config = dict(
    arch='unet',
    model='image flow-matching model',
    dataset='capsule endoscopy frames (Kvasir-Capsule)',
    train_examples=42238,
    image_size=48,
    horizontal_flip=False,
    conditioning='none',
    objective='flow_matching',
    cond_dim=128,
    logit_normal_time=True,
    norm='groupnorm',
    activation='silu',
    weight_standardization=False,
    pixel_unshuffle=2,
    widths=[64, 128, 128, 128],
    blocks_per_level=2,
    scale_shift_norm=True,
    attention=False,
    upsampling='nearest_conv',
    init='torch_default',
    residual_init='scaled_by_depth',
    optimizer='muon',
    muon_scale='original',
    lr=0.034,
    momentum=0.95,
    nesterov=True,
    orthogonalizer='newton_schulz_5',
    adamw_lr_other_params=0.002,
    steps=8100,
    batch_size=256,
    epochs=49.1,
    lr_schedule='cosine_restarts',
    final_lr_fraction=0.05,
    warmup_steps=400,
    weight_decay=0.008,
    adamw_weight_decay_other_params=0.01,
)
Rows from block 9 of a small image flow-matching model, named by matrix and row number. Rows with one number belong to one channel. Each number is 500 + 25 x the weight over its row's rms, rounded and kept within 0 to 999. All counts start at 0. Numbers have three digits each. After the name is the row's rms in percent of the matrix's.
After each channel's rows are labels from the 100 images, of 14848 (inputs lightly noised), where the channel reaches its highest value: "strongest on" is what is common among them; "patch colour" is the nearest of a few named colours to the mean colour under the peak. Only what is clearly more common there than usual is listed. The data: capsule endoscopy frames (Kvasir-Capsule). In brackets: how many of the 100.
# convs0: first 3x3 conv (model.decb.0.1.convs.0.weight, 128x128x3x3, each kernel summed), inputs 64-127
# convs1: second 3x3 conv (model.decb.0.1.convs.1.weight, 128x128x3x3, transposed, each kernel summed), outputs 64-127

convs0.113 075:474472481501479457472511439522442564493478499480511507488495446489510496516538510510538488476498476514485497532473472532475459493476495496493460506499517481533469494493470514450461489511509439
convs1.113 123:523534513520499499490491499491495478494531487473475476486459515502508479494475495469484513484476510490502523465527475471492540498522529528469526482517494555525507451517532459508449429513510499
strongest on: finding: angiectasia (43)
patch colour: orange (84)

convs0.24 069:496465502478524487486481502470532474462510497506484527474455507498466523484520493537528512497506502478486484502493459457480470489497530472474529516532508483473520497477489512463514471471525473
convs1.24 113:515526485510494468454460503472497469499510471508466471546494508492499541445525495526494484515524528527478524460481498495474500487499461488475486492462479503428480562521512521480514508502467516
strongest on: finding: blood fresh (27)
patch colour: orange (37)

convs0.31 076:485491515517497482504488492495493527479495500504530467476475479485460467492486539476452491532504497533505483525504514486469486478551497483486451496494537466500457499522507482513533509520526473
convs1.31 125:501492497536509485503498497494482511509487484474506490494522497561493464451542471515477531486479517478494439478500538472462453477441500474530511512477494514489511452514457533521505507525490454
strongest on: finding: ileocecal valve (100)
patch colour: orange (31)

convs0.35 092:549520487484507502503488540498475503515540529483510489531508516524508506569506512499493477486525525444500525510499474470466505533500424484465482478459489499511544495460508483472481469502491529
convs1.35 065:479539506521516514463511523526508471483431497524493503497487488493486474467485525479530506516486548521441508508493494536500485515513531530529508507535467486465472473558513463547487581497481501
strongest on: finding: foreign body (38)
patch colour: orange (41)

convs0.89 125:493517491482480476515490506528477520513466451512540510482469466477505531519509498458518509518501454542525509532490498486494484468470519532467465480452511509516462475534498541487447520461472517
convs1.89 091:476510508495518525495544507506494446479517500482501447534528517453508468503505486489484496472492521524497478499518509499483487526490454453534502485475493487432514473466512463530505520496470481
strongest on: finding: ileocecal valve (55)
patch colour: orange (46)

convs0.30 087:483440505499495466479475526473555483491488533490512476462492501490483470536519458497472524549488492474495501520446493453528505500479514545492503502509492473509523478492484495501547496478535457
convs1.30 106:496475497475469523510524488517483483511488502463542509491539475505545485483512504504497498520497481495507480469469530510508468521527514468493440486513505516515538527531508496473502515516508521
strongest on: finding: ileocecal valve (43)
patch colour: orange (30)

convs0.75 087:484478455482513502481500524495498506480514508463515515504517481506535501484530513520491484509489490464500477472480538491500523462501501490505520451463496470511488547493473506491508457463463520
convs1.75 101:488488479489483526501496510494475427530525519530508461494503486503498471481501507483496518523531456529494529467486516514469494539462512519483484513506509502524481422498538510550502531522501534
strongest on: finding: foreign body (37)
patch colour: orange (44)

convs0.41 092:488500485470490455492504481539509478450510538501471490506496553467492478502509509461511479530504489519498467479497488474499494493495504555476466434487473504513463492518479496532509455532483486
convs1.41 110:496513507488502465452496484481518452516468520451515496511495510522461519453518506487488455490463453505500449498513505498498504485475544491548506509489535527498531530532523521495505495471495486
strongest on: finding: ileocecal valve (60)
patch colour: orange (41)

convs0.114 072:456449469485476498494494486550498461485473555514489492496525489514480477474531524509564475535461434522459545551542503514522500498484530499511529496536466493504475471506514505500472468533493517
convs1.114 114:514479519462476511517534502508516483533504494460492520516474529467515496507530460509471550501520504498510514462469537527484555478525488514494483505438513478521475492510495471500518523481515502
strongest on: finding: ileocecal valve (26)
patch colour: grey (25)

convs0.28 076:469479485499490469504503507541480510480485487479484505471448465463473471492513513477534525481487479521491446487511465430467480455492479507478475521508528459482484496504469459473486507508500441
convs1.28 119:517524524495507492509505528523487537513543492491519504506512473513502513508507481526486476496527486519485495506454506512472503505536514498507472492508467511526524511475481485428478496573524460
strongest on: finding: ileocecal valve (87)
patch colour: orange (39)

convs0.106 126:540489511531483464493477521536503538519508475544498506453520508524518506516511469471521471496497500484495520521488467562496481461530470512481453551448520494507520508482506506471489502538500503
convs1.106 079:493555478479519545511499499519536484487544509486524519503453495481484492511467478552516468526487519504524495480543506508529518518519483477510509502494472502419496470490510495525479494510472488
strongest on: finding: reduced mucosal view (65)
patch colour: orange (40)

convs0.53 088:498514505449500512511485487480486443460488487504529549508479513466485486472477492489507464491495533530469498513520485500521528490493498528490521447522444522499476458473493492477487495486510526
convs1.53 094:515461496519496457521530514523477541529541527533515447490509523500478494531499525538479505535510468499529522525505486504506520471485513429496469476488534461480540517519507475504519473519540489
strongest on: finding: ileocecal valve (26)
patch colour: grey (43)