Rows from block 10, named by matrix and row number. Each number is 500 + 50 x the weight over its row's rms, rounded and kept within 0 to 999. All counts start at 0. Numbers have three digits each. After the name is the row's rms in percent of the matrix's.
# convs0: first 3x3 conv (model.decb.1.0.convs.0.weight, 128x256x3x3), inputs 255-255, a 3x3 kernel for each
convs0.0 103:416452475475489468422447534
convs0.1 094:489492506485550448427511502
convs0.2 105:472449525466531549462572479
convs0.3 098:472524473511504462439501522
convs0.4 116:482488473532467493519502490
convs0.5 089:517536483536470530499465526
convs0.6 096:544549526558526505511523458
convs0.7 104:426440505576487480527514481
convs0.8 098:527484511470583540533511484
convs0.9 101:492534437561536418508476403
convs0.10 097:534493407416518457464532484
convs0.11 095:471514505475511494559532477
convs0.12 091:482550517438522524460476446
convs0.13 106:475467519384496495474506482
convs0.14 098:545627552591642596457403530
convs0.15 097:515460418511480532513480513
convs0.16 104:439442440472471450494526493
convs0.17 150:396427441459499424418438448
convs0.18 092:537464491607531508510551503
convs0.19 099:471508492522560534470555491
convs0.20 085:459476456553495503457467514
convs0.21 101:531489518509535535538465468
convs0.22 098:434485418445541465527460471
convs0.23 091:502484502465549476510489509
convs0.24 111:497531527539575523525534504
convs0.25 091:490505497512559479507510442
convs0.26 103:540493487464515534575490410
convs0.27 102:499527480515482500504525489
convs0.28 089:485555440601858500518464412
convs0.29 096:486473440399486514373469480
convs0.30 097:421564506573671490470437477
convs0.31 110:492494444445513453459442468
convs0.32 101:525543441481619549446469511
convs0.33 102:487520543490434556517550492
convs0.34 101:497564529595562589528468502
convs0.35 102:439380550591616583491551494
convs0.36 099:418516481561562520501513521
convs0.37 092:468453474516629563503490525
convs0.38 093:529449560485390501501520475
convs0.39 111:566566519531539480533528504
convs0.40 109:397414482469489508528516515
convs0.41 100:438557512488503466462502461
convs0.42 090:446501497567541488477435478
convs0.43 100:488457439462485476464523463
convs0.44 103:524523444533489511413508482
convs0.45 096:509510478557639446477501506
convs0.46 100:466526506462463445463539453
convs0.47 102:516481550569499485564573487
convs0.48 103:508513470501567450500486496
convs0.49 102:530556528508450541474443524
convs0.50 101:445374413539447428491479421
convs0.51 096:525531445564642520503513536
convs0.52 095:493515504560565502500516456
convs0.53 106:464473462454458482462479419
convs0.54 096:473467491442401487530432417
convs0.55 078:464446501473405511439532466
convs0.56 107:435490433509488438528540470
convs0.57 098:520471476607529465570539528
convs0.58 103:438531482469486575548573525
convs0.59 101:558525563479497621468580498
convs0.60 101:534502534550582482415446535
convs0.61 101:418461514465549533517455592
convs0.62 083:565519534491467509478582517
convs0.63 094:483494432528502449502490494
convs0.64 094:543479474517561493460534569
convs0.65 100:519536488534423475495511477
convs0.66 102:522454486579523492454478571
convs0.67 090:489571388428551473491447519
convs0.68 101:523543481459423465502494545
convs0.69 101:531522451571594474564556539
convs0.70 100:487532491544544522534539511
convs0.71 095:523464490528493480474483506
convs0.72 094:426451461416557496509513479
convs0.73 115:507608487507539573537585561
convs0.74 095:506514438406499472434508489
convs0.75 091:459481521501559536491513491
convs0.76 103:500458485442523480495547448
convs0.77 093:423476529563572504531452495
convs0.78 106:492374444476477527511551537
convs0.79 104:412444541547523513508510485
convs0.80 105:500423479506529595550474568
convs0.81 091:483498473522418493479551470
convs0.82 100:484500543485471498542575483
convs0.83 093:511450457509464498495518458
convs0.84 083:483500467480477551489470480
convs0.85 093:478519459448535432509481486
convs0.86 108:583533542543546518557486500
convs0.87 109:563474490452494453523517472
convs0.88 101:581589491596485502451520491
convs0.89 113:496508465534445467478504450
convs0.90 115:616503584516564532560646560
convs0.91 086:511496398587607525502502486
convs0.92 101:450467455470508409475475461
convs0.93 097:508529440537520416518490573
convs0.94 105:471558476543501602543519434
convs0.95 097:581463441528556430535515498
convs0.96 102:559492544494506526498559511
convs0.97 105:494480519481487560457568511
convs0.98 106:524493514519451431531438442
convs0.99 094:507555505469495501525484457
convs0.100 089:500501498545679497519513446
convs0.101 097:474491550495512544474498483
convs0.102 101:476479446422465477509470549
convs0.103 116:541603618518516589521555655
convs0.104 109:520585464528527474529528487
convs0.105 097:454458473409415419477382443
convs0.106 100:468486448525467495465437478
convs0.107 101:493465428537434493469508471
convs0.108 100:584504511558543448529561518
convs0.109 104:563670537615679586564476544
convs0.110 091:494519525455495475456506477
convs0.111 096:455462446443463403506539494
convs0.112 101:536546514464471502520454419
convs0.113 103:519461504463503567485499510
convs0.114 101:487515526514555438551532489
convs0.115 096:463502497454457458476549479
convs0.116 087:686597572727613555580554555
convs0.117 102:509469477480520492469558446
convs0.118 104:552476495507557492560540477
convs0.119 101:482478448460421476455349497
convs0.120 100:495520488466493502424459543
convs0.121 100:532500564460482531468460520
convs0.122 099:522593427353387490423455571
convs0.123 090:505546461510625532484517471
convs0.124 095:452441427506382469535443475
convs0.125 124:457526466397499491434422477
convs0.126 091:520534469472486503480446461
convs0.127 094:449447451455560452501509512